From a checkpoint of a small image captioner.
Model: 17.7M parameters, 40-pixel images, encoder arch resnet, encoder norm batchnorm, encoder activation mish, encoder depths [2, 3, 3], encoder widths [64, 128, 256], decoder width 256, decoder layers 12, decoder norm layernorm.
Training: adamw at rate 0.00083, 40000 steps, batches of 64.
Data: trained on photos with spoken descriptions (Open Images, Localized Narratives), 203450 training examples, 12.6 epochs.
Rows from block 4 of the text decoder of a small image captioner, named by matrix and row number. Rows with one number belong to one neuron. Each number is 128 + 32 x the weight over its row's rms, rounded and kept within 0 to 255. All counts start at 0.
After each neuron's rows are labels from the 100 texts, of 14976, where the neuron reaches its highest value: "tokens" is the input token at the peak. Only what is clearly more common there than usual is listed. The data: photos with spoken descriptions (Open Images, Localized Narratives).
# fc1: MLP up (decoder.blocks.4.mlp.fc1.weight, 1024x256), inputs 0-127
# fc2: MLP down (decoder.blocks.4.mlp.fc2.weight, 256x1024, transposed), outputs 0-127

fc1.199 [196 160 135 174 106  96 168  95 191 106 125 136  80 123 121 134 137 127 126 136 125 155  81 166  84 126  67 120 127 140 108 164 166 152 122 165 173 131  97 100 179 108 208 189 105 113 156 171 166  97 115  46 104  80  91 140 122 110 185 155  86 142 103 127 175 155 116 114 113  87  42 100 107 104 111 169 156 137 126 135 130 219 151 119 131 146 119 130 145 136 161 113 166 104 121 167 135 117 110 163 116 160  99  87 129 178 148 162  63 117 128 119  61 140 160 117 107  96  91 139  83 153 129 141 111  94  98 157]
fc2.199 [ 98 160 129  93  98  86 167 131 171 166 148 158 182 137  99 109 144 126  75  76 125 147 120 133 138 188 174 133  99 106 102 176 101 109 159 151  59 109 166 110 132 132 136  70 150 108 189 139 126  93 102 141 113 135 106 120 101  92 114  95 126 147 136  96 133 158 105 125 101 155 166 161  76 205  87 152 144 118 187 124 116  66 173 133  89 191 184  52 155 117 126 117 104 120 119 101 153  98 106  83 106 153  91 109 168 158 111  66 113 102 153 178 132 117 116 118 169  82 105  97 153 165 121 152 110 124 117 148]
tokens: "center"; "stand"; "help"

fc1.296 [177 116 127 113  91 169 137 104 119  83 170 154 143 178 141  80 126 166 166  81 169 150  86 151 164  85 151 121 145 135  96 115  44 116 132 152 194 174 149 134 131 131 151 166 134 111 119 159 156 103  91  98  61 115 156 101 119  74 127 201 155 149  89 169 121 133  95  73 177 160 113  75  99 127 127 187  82 155  93 146 133 174 143 131 173 152 131  88  87  96 117 128 156  76 126 152 130  85 190 153 130 122 109 185 111 132 102 183 122 171 124 136  50 148  89 139 115 160  70 161 152 116 101 121  97 102 129 140]
fc2.296 [119 140 109 159 161 130 120  98 130 124 174 151 116 132  95  94 109 121 118 173 141 111 112 138 157 102 145 100 178 138  96 152 164 163 132 102 134 213 105 163  99  74 131  88 101 116 107 105 130 171 117  68 157 197 123 118 117 171 147  94 109  95 117  84  97 150 122 139 138 139  85 105  98 144  78 106 157 123 125 102  88 124 139 176 127 105  96  87 161 164 149  98 140 103 145 149 185 164 133 109 137 147 118 160 119 100 109  94  99 109 211 125 121 162 117  88 155 147 131 137 126  94 126 130 131 111 146 127]
tokens: "the"; "front"; "it"; "color"

fc1.494 [141 187 149  78 120 112  90 114  74 164 158 134 138 114 123 114 100 139 122  65 151 146 193 113 122  87 153 159  93 214 119 150 139 160 146 154 153 104 166 122 200 130 134 194 185  87 117 163 145 150  96 140 122  81 112 177 140 134 152 144  86 127 124 185  79  98 124  42 114 184  93 172 123 130 128 101 127 165 165  94 130  72 179  94 149 145 141 121 138 103 123  69 109 132 120 152 155 114  98 141 170  90  88 117 159 143 175 104  87  77 111  96 120 100 144 175 126 128 103 143 130 126 146  65 110 170 148 111]
fc2.494 [ 95 102 129 120 112 163 142 134 154 141 128 143 104 177 144 142 135 137 128 148  58 105 153 209  79 165 118  98 155 123 130 133 108  97  90  98 146 125 124 145  88 114 100 141  97 126 101 191  95 173 140 203  74 155 116 116 128  89 171 128 131 146 121 149 145 117  94 101 153 142 137 158  40 154 106 121  85 129 193  69  88 106 140 120 109 115 102  73 111 123 121 142 179  88 101  87 106 102 120 149  87 121 135 102 211  72 120 112 122 152 134 158 171 128  94 158 196 116 140 158 192 137 171  85  71 162 129 131]
tokens: "and"; "with"

fc1.431 [ 29 117 119 140 114 153 131 105 137  39  99 168  56 155 154 101 143 101 130 153 107 118 127 122 146 141 114 176 109 134  96 157 149 165  79 156 176 103 155 103 123 139 152 151 152 134 142 146 188 129 132 106  91 142 126 120 139 154 136 154 154 159 116 130 123 109  70  64 117 148  81 160  79 137 104 171 132  83 125 103 147 159  87 139 128 130 179  80 143 121 188 164 154 115 113  95 171 153 116 142 122 176 126 109 145  90 112 151 133 133 195 124  92 130 131 149 129 193  84 204 147 155 138 126 122 154 138 157]
fc2.431 [124  98 163 110  60 217 110 121 150 127 178 106 106 145 126 157  74 172 110 120  94 150 147 128  98 131 174 152 133  76 127 163 140 147 167 122 116 173 126 148 138 149 165  99 126 128 142 135  57 101 106  94 117 217 100 162 148 143 178 169 131  84 160 116 139 120  75 143 115  66 167  98 119 197 121 139 124 159 124 176 174 102 137  70 144 109 158 127 128 129 149 114 133  81 191  65 129 140  71 151 158 146  81 206 115 113 129 159  41 156  88 134  96 117 141  44 173 105  99 136 110 103 163 162 134 120  98 104]
tokens: "center"; "middle"; "bottom"; "top"

fc1.65 [118 191 137 121 156 123  87 132  86 119 109 158 135 175  59 171 160 122 204 113 184  85 109  92 116 124 124 120 101 187  99  98  91  84  76 117 162 138 125 119 139 181 111 119 143 139 171  93 191 139 161 101 131 126 123  76  66  63 100  91 121  57 139 148  93  87 121 163 161 117 111 162 116 123 174 126 138  93 151 128  99 155 148 109 194 110 110 114 114 173  69  94 148 137 145 125 172 145  42 157 180 154 184 103 192 154 180  92 106 140 140 161 150 120  86 159 125 130 103 108 112 174 121 103 122 117 186  98]
fc2.65 [122 165 161 147 167 125 172  98 101 141 137 140  84 132 141 131  40 102 106 162 181 114 152  74 173 156 106 172 131 136  74 176 177 137 154  80 131 112  96 119 160  49 191  99  69  80 125 157 124 121 116 127 120 138 118 112 121 154 137 119 156 168 136 125  95  97 111 168 109 155 122 177 142  87 105 153 136  97  95 148 181 160  95 135  98 140 119  78  50  94 104 117 127 112 175 144 171  92 112 131 123 146 120 124  41 165  83 148 142 151  64 101 159 103 131 174 117 201 122 129 115  54 109 122  97 115  76 136]
tokens: "and"; "see"; "a"

fc1.361 [145 121 102 168  93 152 176 171 107  65 203 127 123  84 160 114 164 170 144  97 101 137 204 165 142 114 123  88 105 161  72 164 152 154 102 136 164 107 174 155 153 122 159 163 155  59 163 102 101 122 170  87 103 153 122  59 119  91 118 113 109  77 119 156 155 166 127 101 141 138 113 161  26 133 158 138 102 120 103 151  95 205  81 141 155 151 102 190 148 159 115 104 138 130 113 133 166 121 123 163 154 122 184 177 141 122 173  94 152  80  80 111 109 150 105 110 141  95 122 170  97  89 186 143 126 131  84 166]
fc2.361 [115  69 111 121 157 135 122 155 170  65 197  88 106 161  84 149  99 152  92 174 175 154 129 146 139 126 133 134 132  99 113 121 134 111  75 105 108 105 173 149 145 139 136 124 100 121 145 141 103 138 163 109 156 178 136 166 133 195 201 174 131 142 110 143 135 118 170 110 108 144 146  81 215 168 137 132 184  86 108 139  99  92 220 171 176 112 157 166 154 118 138 127 102 102  62 102 128 120  83 136 156 108 128 116  76 190 116 171 177  88  91 160 137 189 143 121 120  81 151  68  95  62 150 190  62 152 147 101]
tokens: "the"; "on"; "we"; "it"

fc1.323 [110 113 115 154  76 122 117 111 181 107 110 119 130 168 176 143 127 103 134  94  61  75 118 138  98 145 146 106 109 203 172 184 161 159 134 115  88 132  53 122 110 152 119 143 140 160 174 146 134 138 104  95 154 122 200  98 123  78 171  72  55  74 118 165 121 101 125 131 118  82  85 176  59 122 147 179 130 132  98 150 103 110 232  97 101 153 112 140 100 135 132  79 174 154 146 158  62  83  94 117 150  88 142 119 134 119 100 118 141  78 140 107 124 144 122 110 150 179 115 207  92 162 111 131 110 149  98 166]
fc2.323 [173 139 163 135 127 157 120 131  85 125 128 177  86 151 139 120 136 107 186 149  95 184 124  99  95 173 129 103 141 141 117 119  85 126 190  80 108 150 150 137 152 139 122 106  58  82 126  98 158  47 112 168 144 190 120  95 110 110 184 136 140 161 111 150 146 122 114 191  92 118 100 148 122 111  34 175 121 146 140 148 138 114  73 154 126 109 115 205 151 118 155 165 123 146 152 123 135 124 164 150 151  90 124  99 136 140 134 137 134  95 108 151 178 103 134  79 156 141 130 133  99 146 140  88 111 159 134 157]
tokens: "the"; "water"

fc1.334 [ 97 133 134 127 151  94 148  62 160 150 139 132 121 199 111 138 104 126 129 102 113 135 161 198 116 205 152  92  57 147 130 151 117 128 126 147 159 131 122 127  86 138 112 134  68 134 151 100 175  63 107 167 177 158 139 117 167 110 104 167 123 100  91 161 155 161 102  94 146 141 150 146 104  86 156 156 145 142 164 159  82 136 118 105 143 113 125 165 132  77 153 141 156  88 141 173 142 102 133 130 201 168 135 142 117  85 130 136 199 133 198 142 154  63 118 121 117 122  94 193  86 141  74  78  96 148 121 118]
fc2.334 [118  70 127 184 115 141 150 113 102  64  76 196 134  63 132 126 182  78  84 147 134 131 163  82 102  67 144 125 153 179 135  96 190 136 162  78  93 108 110 112 159 111 177 131 147 126  64 141 161 121  78 123 160 143 183 119 158  82 171 161 177 187 160 100  64 161 179 153  96 128 131 127 110 150 145 128 174 165  81 113 147 165  99 163 106 125 151 152 100 198 106 147 104 151 144  93 125  72 100 117 108  91 111  93 134 130 128 150 131 134 116 151 113 117 123 134 127 107  97 149 118 124 160 168 114 133  59 132]
tokens: "the"; "color"; "water"

fc1.47 [187 148  99  64 138 144 111 153 164  90 138 117 100 114 145  86 141 106 119 123  84 148 184 124 183 105 163 122 117 163 124 132 147 125 177 153 164  61 115 137 172 117 165 143 129 161 189 169 167 150 117 144 170 100 111 105 124 171 121 160 112 143  98 149 103 139 100 100 177  84 112  86 141 150 175 129 181 158 143 148  91 136 202 105  85 133 138 145 164 115 117  91 145 195 133 151 146 124 121 168 166  94 178  66 155 144 106 139 135  89 197 153 120 183 128 156 169 150  65 132 139 104 166 123 156 121  94 100]
fc2.47 [122 151 135 142 149 156  93 114  83 137 103 126 129  84 108  74 182  94 114 188 131 117 171 120 119 160 159 130 143 146 172 122 129 151  72  58 185 153  47 145 104 137 117 180 100 134 165 175 125 169 149  97 121 227 127 122 137 118 179 148  99 144 146  56 120  96 101 111 129 163 122  89 153 167  91  83  91 136 169 151 113 145 132 108 132  99 134 171 109 102  77 171 144  95 114  87  96 162  58  77 131 102 147 153 159 107 145 138 125 165  48 132 100 161 155 131 153  64 194  91 123 107 141 121  87  61 121 153]
tokens: "and"; "on"

fc1.198 [115 152 158 103 142 166 151 120 165  73 132 155  86 185  95 101 125 131 169 120  80 135 159 119  92 113 118 102 121 168 143 154 116 103 104 132  83 103 128  98 150 154  66  99 135 170 184 162 125 187 140 101  96  84 109 166 107 112 103 101 135  98 127 157 155 110 194 152 146 140 103 143  72 138 105 143 110 129 153 124 192 122 118 162 180 116 111 119 151 140 118 130 187 197 182  55 129  80  71 135 117 165 136  95 157 163 102 130  98  71 178 166 144 129 125 102 172 110  56  82 113 104 115 142 127  92 142  96]
fc2.198 [196 148  99 148  95  96 137  92 113 111  81  81 146 112 162 111 116 160  89  86 142  87  94 145 113 106 140 135 157 144  94 165 159 116 168  69 120 127 129 139 137  98 127 114 126 104 165 169 125 139  96  90 132 139 149  93 158 167 112  86 141 115  83  54 157  87 135 143  90 136 133 204 128  92 108 123 129 128 103 131 106 117 147 130 139 102 139 160 149 146  88 140 143 193 143 162 124 131 125 161  53 115 105 149 110 167 160 194 141 124 131 113 107 163  55  60 161 104 196 145 142 183 130 157 122 119 131  72]
tokens: "and"

fc1.398 [156 162  75 142 118 182  81 124 105 114 122 159 128 109 119 180 150 150 133 132 121 126 160 103 129 107 135 160  86 132  96 146 147 171 185 129 118 157 108 138  99 206 142  90 155  95 126 126 109 188  90  62  35  90 127 122 140 104  93 189 118  64  34 106 164 130 166 109 131  93  81 129 145 144 111  80 116 189 109 169 148 187 107 140 113 153  75 118 153  79  81 132 186 158 109 129 120 158 177 130 144 105 136 159  94 167 123  92 155 129 139 140  69 110 103 150 120 142 112 182  99 139 158 181  84  88 130 136]
fc2.398 [122  92  71 127 135 126 119 113 151 124  83 185 158 144 196  99  76 146 143  82 109 134 134 174 141 151 130 109  53 108  96 112 152 141 175 178 120 149 116 171 123 100  75  93  93  94 140 123 135 109 165 115 137 148 142 183  72  65 130  74  68 132 118 115 107 169 127 140 185  84  97 103 149 146  86 142 139 156 167  68 193 153 159 111 105 141  77 117 111 156 158 108 170 123 151 106 178  97 159 158 139 116 137 117 131  95 145 124 154  98  99 113 144 108 100 136 156  86 114 149 121 107 109 144 155  93 124 139]
tokens: "center"; ","

fc1.668 [117 149 123 207 115 165 139 193  88 115  75 158  64 160  74 105 136 160 120  82 165 130 105 151  93 118 164 131 134 150 152 198 182  86 112 102 174 132 141 131 103 148 167 136  57  62 147 122 138 155 129 111 101 136 101 125  91 111 131 120 175  67 143 134 135 121 110 110 129  97 129 172  89  79 138 161 112 130  62  94 111 144 113  78 130 176 157 200 104 108  26 116 139 103 168 105 194 106  87 145 152  79  93 178 148 114 135 137 155 133  52 121 138  72 115 167 125 118 137 114  68 190 138 166 129 150 178 121]
fc2.668 [169 195 178 150 151 178 173 118 147 155 145 109 152 161 161 121 123 177 139 154 132 131 138  60 113 132 147  99 183 164 149 153 103 137 156 139 112 125 116 113 148 140 123 130 158 121 129  98 128  83 160 136 102 125 139 166  77 131 170 129 138 174  72 165 139 122 112 151 119  78 122  89  84 143  83  99  85  74 201 125 161  89 129 125 126 135  58 135 121 129 116 100 127 156 117 172  38 105 140 167 121 100  89  87 135 136 107 106 142 141 121 189  73 118 151 139 196  97 116 115  95 149 155 112 130 184 184 114]
tokens: ","; "there"; "i"