config.yaml
rotation_deg: 5
tokenizer: "word"
encoder_activation: "mish"
encoder_depths: [2, 3, 3]
decoder_head_dim: 48
decoder_bias: "all"
decoder_parallel_block: false
decoder_cross_attention_every: 1
epochs: 12.6
warmup_steps: 8000
Rows from block 9 of the text decoder of a small image captioner, named by matrix and row number. Rows with one number belong to one neuron. Each number is 500 + 40 x the weight over its row's rms, rounded and kept within 0 to 999. All counts start at 0. Numbers have three digits each.
After each neuron's rows are labels from the 100 texts, of 14976, where the neuron reaches its highest value: "fires on" is the input token at the peak. Only what is clearly more common there than usual is listed. The data: photos with spoken descriptions (Open Images, Localized Narratives).
# fc1: MLP up (decoder.blocks.9.mlp.fc1.weight, 1024x256), inputs 128-255
# fc2: MLP down (decoder.blocks.9.mlp.fc2.weight, 256x1024, transposed), outputs 128-255

fc1.537:473473497461521470458544583456492493513509505428415507584463487598499558473450510534504561491429482503462496514469492383484515482571450470494466464512405515504480529486468505525485552497570494541507506464540494471476442454509435425581452436428552444548425512548524451557472478450407446597548518468537526516523490513453512546450554500440528465500510485506587533552462477469538534508499
fc2.537:515520531494460553477520494514524580548458423500500430437560512477561468549499550465479422518550488511547449538540434470494533525525476520506508495543493441464501534407453475485494550499561482508559405463507462521545533481500494527579534509521527560544542466553553556477534444597524536511514540529439544527503510499499499489486489533453524526478582534457476502519531484491546561391623
fires on: "are"; "a"

fc1.629:542481481548397525559530551518508497528521515493587429483555467482536564468489447414461484479610520520445447540498532474579482468501464549458466494489467425437429454522450548459436501557449460505530487488586517534470529536460485462526544469544490569516479547538525553503501550538479545550462404515436478497467455482532487497518478538465580532437527494537513514557559479523556472476484
fc2.629:513518610504510510521505531526496566473465500549467512478499505539485447501523481512506475497441582508563469480484555491495505557524507552486541496542496456434474519515549457524499554452563539487502536518506478482500500512529524516540515427555543537515467610529524516534503550515419502418534446473485463517494578438449507479452479464504443470533486491509550499437530469508486535496457
fires on: "sitting"; "lights"; "flowers"; "birds"

fc1.663:541509475500486512429468468437515467499549566526470549519483484554464479459460457467550504448511554455467472529466550549476467417514468487394452530419471479519502466488507399440524479528498539384495501550489504454532518559495449511465484482388513545537493570553551535581460538487475583523556432518531563508481447429456511479441500485501505541512545496531507520555488475459534498477495
fc2.663:400472453445413518510506506444528479459446459466588589514483579486573440493516546441529546592448529460505479524478513500476529457501514571518567438457413523496460460497421499500523540486482545495536482533535546603498447441502496496542473480483508476508516503481519525467497542473500593491464548465518487512567538484481480526453560475459447539506436475507537564560524478543506434495556
fires on: "sitting"; "holding"; "at"; "and"

fc1.232:503474496491534531485512443480450491491432503442513527573512502475506519441555488471454560560499495501539590580479502491525484506517480564509477496454415537542570448466504512512563448454481508531540476485524427460467513513509488484517500494548509535443476528498499533545454531508606480454459485492531503541536529396489539505584567558478521464478478556527492438464455524472543435469498
fc2.232:509496533443446535436467540477536498514589457544582462559525564498459491575469484485460514479508510453506467529493476555475500461478490498507452510442566456539512517411480503478484525505561467530525506508486467457486508487525471489531454412518532475545498464542504477474492475534517445469611480475523564509480479426457440598513441461420547496541447511466508446543567527598507510463482
fires on: "the"; "with"; "more"

fc1.278:479458502477536548466469525414508428469422503521451514543489501471531512523548515616561507515516482569563441571463472558521482486518461553429463483502458578507519485486483516432532558462469519429525454504506554447454492461510554455436576514554522493465507464488471466502513491422533478516597521460490498476564576406455557483540581530488502477491474489525486507515476500461519542513454
fc2.278:503457567426453436500474497454493515447529522509565523426506597572568465499557467464546509479513498510510509506517431515512442468487532500534539515549399501525484495499469522525510451483478555500489484499460492505498511505544465479484477532459535504496471466567601502473503527549475523538387446522462474507464465497518514452548527477503483511473555490486478488513493472467546469503446
fires on: "see"; "are"

fc1.3:433533525500538540474528547453532528529470520520441519566511516478450467419478482524481561531482494524503499525518547498494556451507486582489459441462466528515590471427559536481495552507599512519484445560517467476470477491428475511443531455540575520514457492495493425466373557482496537534459516457553508574493481494473547519548460521458457444540478460542451456603557464442490426446535
fc2.3:449601501533479407498469502451553443560497470480438407532511515523554473501494496492544527516526487496502493508511500409480572505441503524444563447525499472461549475490481533539493530578521499456474484507520522501490457556447447513507534501568533578536459484518479515480416439539508477497516604549553487455515545541444496486464490422415544487513462490458509526552513538594516439519519
fires on: "are"; ","

fc1.525:544494528532470547468470460454498459457490508502462439572547493466451509433498458557469470583517518515502470522489454471557501494497504587439574579521574432537591442508442526556522435439458458500520496471464491495515440516546558493546550536465497567515497446506482416514509522483495471483462506496431538464528467476473520519529562522429551487480472517507531488557447454489510456477539
fc2.525:489527533408502573484501514473541481501539491543536507498468526433545536434525503527463481451489523531523471504539408524501554518497496517533449516462474509466523515488466513470503509469494482504567493564466580514424457570457514486555528552440580423551499502526516482543461469511464531528514510551481489457491459471527546481522552399484481502481434410528502441466510472464490522502522
fires on: "are"; "there"; "few"

fc1.296:494521566499519508506548452558486402496524439510542491548556551606540487491536517473501486493480535530545488501531413482529476552552448453462555493505488484559430542480441476464496522487555507451454487545499519518519453515496462510451506481481527494488526524543428476537490560537546460563522483497455503423481492488479488496576524454459562498483501458525557497594445474453539512428514
fc2.296:505502451555496473566492493492469498434531571451465511468539436536471428541536493540515532549435506510503486537436572458516515506532562447494496505502453506505436528456573533607495510514492453546516513494455544443524458486528494557486536538495476535502519538561468491509485443441535522553375453489431541509527478537503491438506465448475484517451527493538496512426505554490464471463547
fires on: "the"; "is"; "<end>"

fc1.314:493475411497485533438452525433506507515485507549539502490424509560482541510502564504501504509446546585498479480501518468449519482467450447484485457564489536515500525481550493498521594452459531458477460496479507483441596514485523439477459414494540425512466509539564500552556440539531495542505477521521529507473500481537568503469498514491488519562517487517469524459469531497540537498464
fc2.314:528562428525491492476546449482474541399513476411542529475471502504552489518483478531462467501522505508505561450522490518541491429519510499562479575494464578518415518518518509445507493499488513537501474515545484500535501500520451580532489554552554555585455482505408437508505519519469472485485568515534570571435440562495527549462380550530530506469495615539511537506438572542520425508503
fires on: "see"; "and"; "water"

fc1.183:518480517475521543449473475416516519547434465524534458557510493495528538418444483453504510464553594478561499458496450519483445538476572543431550542580617491477588522458430492448443491495495484561421454534419469548513535470545506542510512524480533534545536481535507481451491487480454473508443543493519446466476535509489546528468412530460508455465487559465508428537541464473553500494577
fc2.183:479462474508486546464435504484533491474541490518526509524521450562459532458479535532505506555437548449454401496513492489458504494517477525494434496407449511469457515487507502391603551465472438419520470554464467520492597473546505513526586524502551445448518494514529451535498494480521482507542569520523542525490515385442494478508520493462510427489428507488454493431489564550500470519467
fires on: "few"; "woman"

fc1.560:439455492425523506442491530445528386460543506500525513579484551447512544536498487528510456549458463551428456525521506520491492501446520537442528440460464546515495462486568542464524555460491474483498509513472494493552423462507538476506560512433562494518454455470515501460452449470578467536470521531486541476551552516494557420558528491459478392532542474492497486512476544439549496482489
fc2.560:515500483519517481471535485545477526539478488422522448436496456582466494409465449517528452424490496554454503462461522532466535521460478554478488531495506506440507481435494513501514503457417506572586544536498517455450409567491508536461450492520505536515477434529512559541477474493491522486558489444534502543457537500512503441517522455525486508504601513501540437454478435514477527516495
fires on: "are"; "."; "see"

fc1.262:474562559416529544488496464471474401572486481433495474471424487496498532430512500521517537435476491478591513547589527458458516537485456501453534443500475543576629480482570474474480511468488509452458545567534458495391551502432493510486575489538541525509548527524479520536526514522497433526462444517510476505558529494600492502564468530501514429442510469476525514466569457456515536508467
fc2.262:443482424427501484478476531483466530485477522552523475487518463543565575486481572493492482431462485506519486558519415493551452510429469551523477505486529489531409486466485492521528517519409501465590488484475493478532495500471470464486561556469553455566560476447436458505455498433518524483480551502529502460541504542503501480480530479559484551400483484536481495522519533565560451496571
fires on: "see"; "are"

fc1.31:477533485493510495524460510490496462452501544444525496514526490523365491545500550476521521514515523507526491495468553518524496499534517560564468491514423509579472484420502516495572501483482464468488457463530591528475501539407468440524488468480488458455461469530523447575531435490533532441463529450492507472559540566525508515583484487457446514455522469477590475472493435450556541486487
fc2.31:520509516550510581489562525495474506465555497489474491535497560450545477483468450438429535458448463544481508538549493559457535562460544552505494415487428517512591450538505440456452584518493502483573534540511512487461529451499456510462497473526479480470511479440484487490507486484540459599583483517511501513478485422498510473557525487469545460546566514478510474551489478481458549508493
fires on: "few"; "are"; "some"

fc1.302:497531517482485547510495489496608490563430479480496473513499575519569517465514465538514537496554485511449493545461502497466517432472505469530469507410499609517573479432460596450564478462520456453555535528497466434515454510465500500491519463481495481548484440499506488491425540469560447517508478457452560537508484449567533586487509514457494476473534503522501488580472493498458448551563
fc2.302:465511535580570531507474465481517481486495558464465536466449511488521465491462457479527443457434505531481531504557521505519558435458470507458411517555476514453524491519508543592541468542517397549543575468594461409507583518506457436523449484530487529531513511411475484493424503480498541484532465496541532492516491518568517495433508485496491588502442479471420558519541520528505488562492
fires on: "are"; "is"

fc1.121:501464432543498516535511532492503452541557577531446513529466521513478520453612478498520535534511555522504509456520463519501506452531494453482513518553507467459466424499464509495583513476488463499539468487416467523434512485506499507495509514501557557536584431502510446543507495485472476474453466548493535544598581438521534510515490514508598492497496547575535468449439464486577450583510
fc2.121:547566531467514505529460577515501446582513487560490449493526439547480541488446488577533493428569507453527576437456478448486454485534502469485418426508465462465493512489437462540450544541523461527454481560491469466528392465545449514454510528437551576466481502483512544446520480468505517512444462487532469466417547557442475459520488459510454492455463528547478532466506589541481531487478
fires on: "the"; "and"; "grass"

fc1.50:496425560528446517529438439425489454517543504507555531516459458480530440549539475509517475491476491503493399425465544497507516458486417447413494511479491429445475509521527527492507489501491508469512464448506524517540517405538447430552471481521509559420480482492521499503567530445514565525548466436469536549545474547470545526559537488467534459480507496573488493532463489518465512484491
fc2.50:503551504453571489429542442413480509476433482511514445457538550441471530486534555489423555442545460533501531539508471514614527484474530518509524562553528526482463343553472563484496478509499518481508484460500454539532518525553530499499389549514459461497471500436489556495502511434554436505463488479538500568499500437526474447461533492448471533457467549540500483492518510553540482517514
fires on: "sitting"

fc1.82:543547517497498492446423497421516502575580529524445465570507521457539476513500476501490502475443481541524497480430565519469505580553509529471488537508446522459530456472580549471466514476486415478514532516496529465529497542553513486584530494507525480531508485525498495536478484522626588464438522461476556446566526535497477500536465455460494466487525517525467535511474489495535495541484
fc2.82:471522520526460442489494477505508512453538447495498442400534467541559494460509546580506551456444468490523470514495518422479475490497551531510477483519461457475516476484524440552555445482429527468519484539473540553464549550534461494445463504496481568506500482572552514476455480518409481551532506475510414550598536450481458496514547466494555480564527530472456531510492525575543496473505
fires on: "are"; "here"; "there"; "side"

fc1.303:451540456485510445529474484510598591500470517546498442527517507427536514410551525467434475536460565512549451423505569514564470510471434519548585400509456509564469471430550488486502469476510522496489486524483443535499472486483502465490547567535531557516538489580539423494574537441453509491524510446493489563467449495498492522580469536434421429511491528537515521545520484504480488452467
fc2.303:485449509479543538503559557482494507512490523484486485440428436389474484473572549473523534507519458481559493502491487460467537467538523464564508470509503493470574523453458459506480522528485552538577469490448516592483565424498545530511472511538475478531467478468477422484488480526486523532486524547465513459557491478460515428451461439559500473517500527434470613519548425492539504454592
fires on: "few"; ","

fc1.763:486473460546504526466457532425488446545507477488566485545434406550509584494456505496451474569535521489465481464426507458435485549428480432472409464534542538512561486534522522484517430582476507373461531481470462513514532488419538464502467480495582500518499487518492494468524492506554517543504470496545506525534488533537535452499463477426583528492533448449512536530402533510517482560519
fc2.763:457493544526405601529515513490531510426487513474510472574527564506491447550519491543555483454479499541491523486435473517475518466609457449483474571580508503422493541408489516523534527406542504504536465475504496487534543411510487498539522518497529460407519500497536526546531506522497588509491505465529502495500551492609437509488562587463486535493515543499494445503502535477524465441515
fires on: "can"; "two"; "some"

fc1.156:417528528511551512558453493524478454555453493537477544622431524490531549463529529601532476530557536495454535553508532475457501436486459505545456489514505533594464528480467478569498446494555528488438475480536469500446539597535448481497499494504521541450507637514574461514488465514442488429477518439470535513528489490503545528404545477490485450497576496521461485498512534475561499434522
fc2.156:482524513586504549527462546582405562544557437438584505499435495496520459453517458433518557509462536479510392487502478535518519554561469471485527536492491462530606483461465490467488548468494528493574546564505576479427480500565537550488450492515493451433473422428545461512563546514525531432514510520528490527416515456446535451527532469509500614572495495449508513490525511478472489506568
fires on: "can"; "a"

fc1.371:506469499419517470561501530461441519489531437458526480490477508548419546480456529539509534447477559518467523465497482507439466585454499488499509500474557506542586500480505546436468534461514520445549444426587562423477475497525523473534517532459481473559466485471483557613534560465488457478546477464509515507512462407527515561489423543473457503494472485463521473444543547463508466415542
fc2.371:529538519493494417490540475448528493498513480462492484537520538560463491516513553500573540502528459534444469472568386526570471485500646446464492508473441534514500536504532527498470550482508556474477540497492478532502440445512578539432503521531512518548515453567488499484508457489507493554487519492506477490437513519476484446491502482518528461487512457589493486447500582462462556559502
fires on: "trees"

fc1.636:477577558533543605475522500439571462487471534449509498547465566594504517469529441439508458509504572534561503462482525451497523481474426532467475492558496488513488490490555518490518523490586470451516447436470553448546436476509517478588484465500492528484523558561494533553534537569522484453413472482552525500434487526536505547540451507503553454466539462518501539506539435433514521509455
fc2.636:472534541520514441446551494489515470543451553438460503473539515496513570477526454493497600498499528477499496481503603499480516499462514574515561466495466531563553527552544541547527446510563454460513455515475529427486548477438503458525469518469348551513560535427413498483487492526574529505463473507487519500502459500484474536525510510484441429491466443536489515483445498488483469591445
fires on: "the"; "backside"; "their"; "we"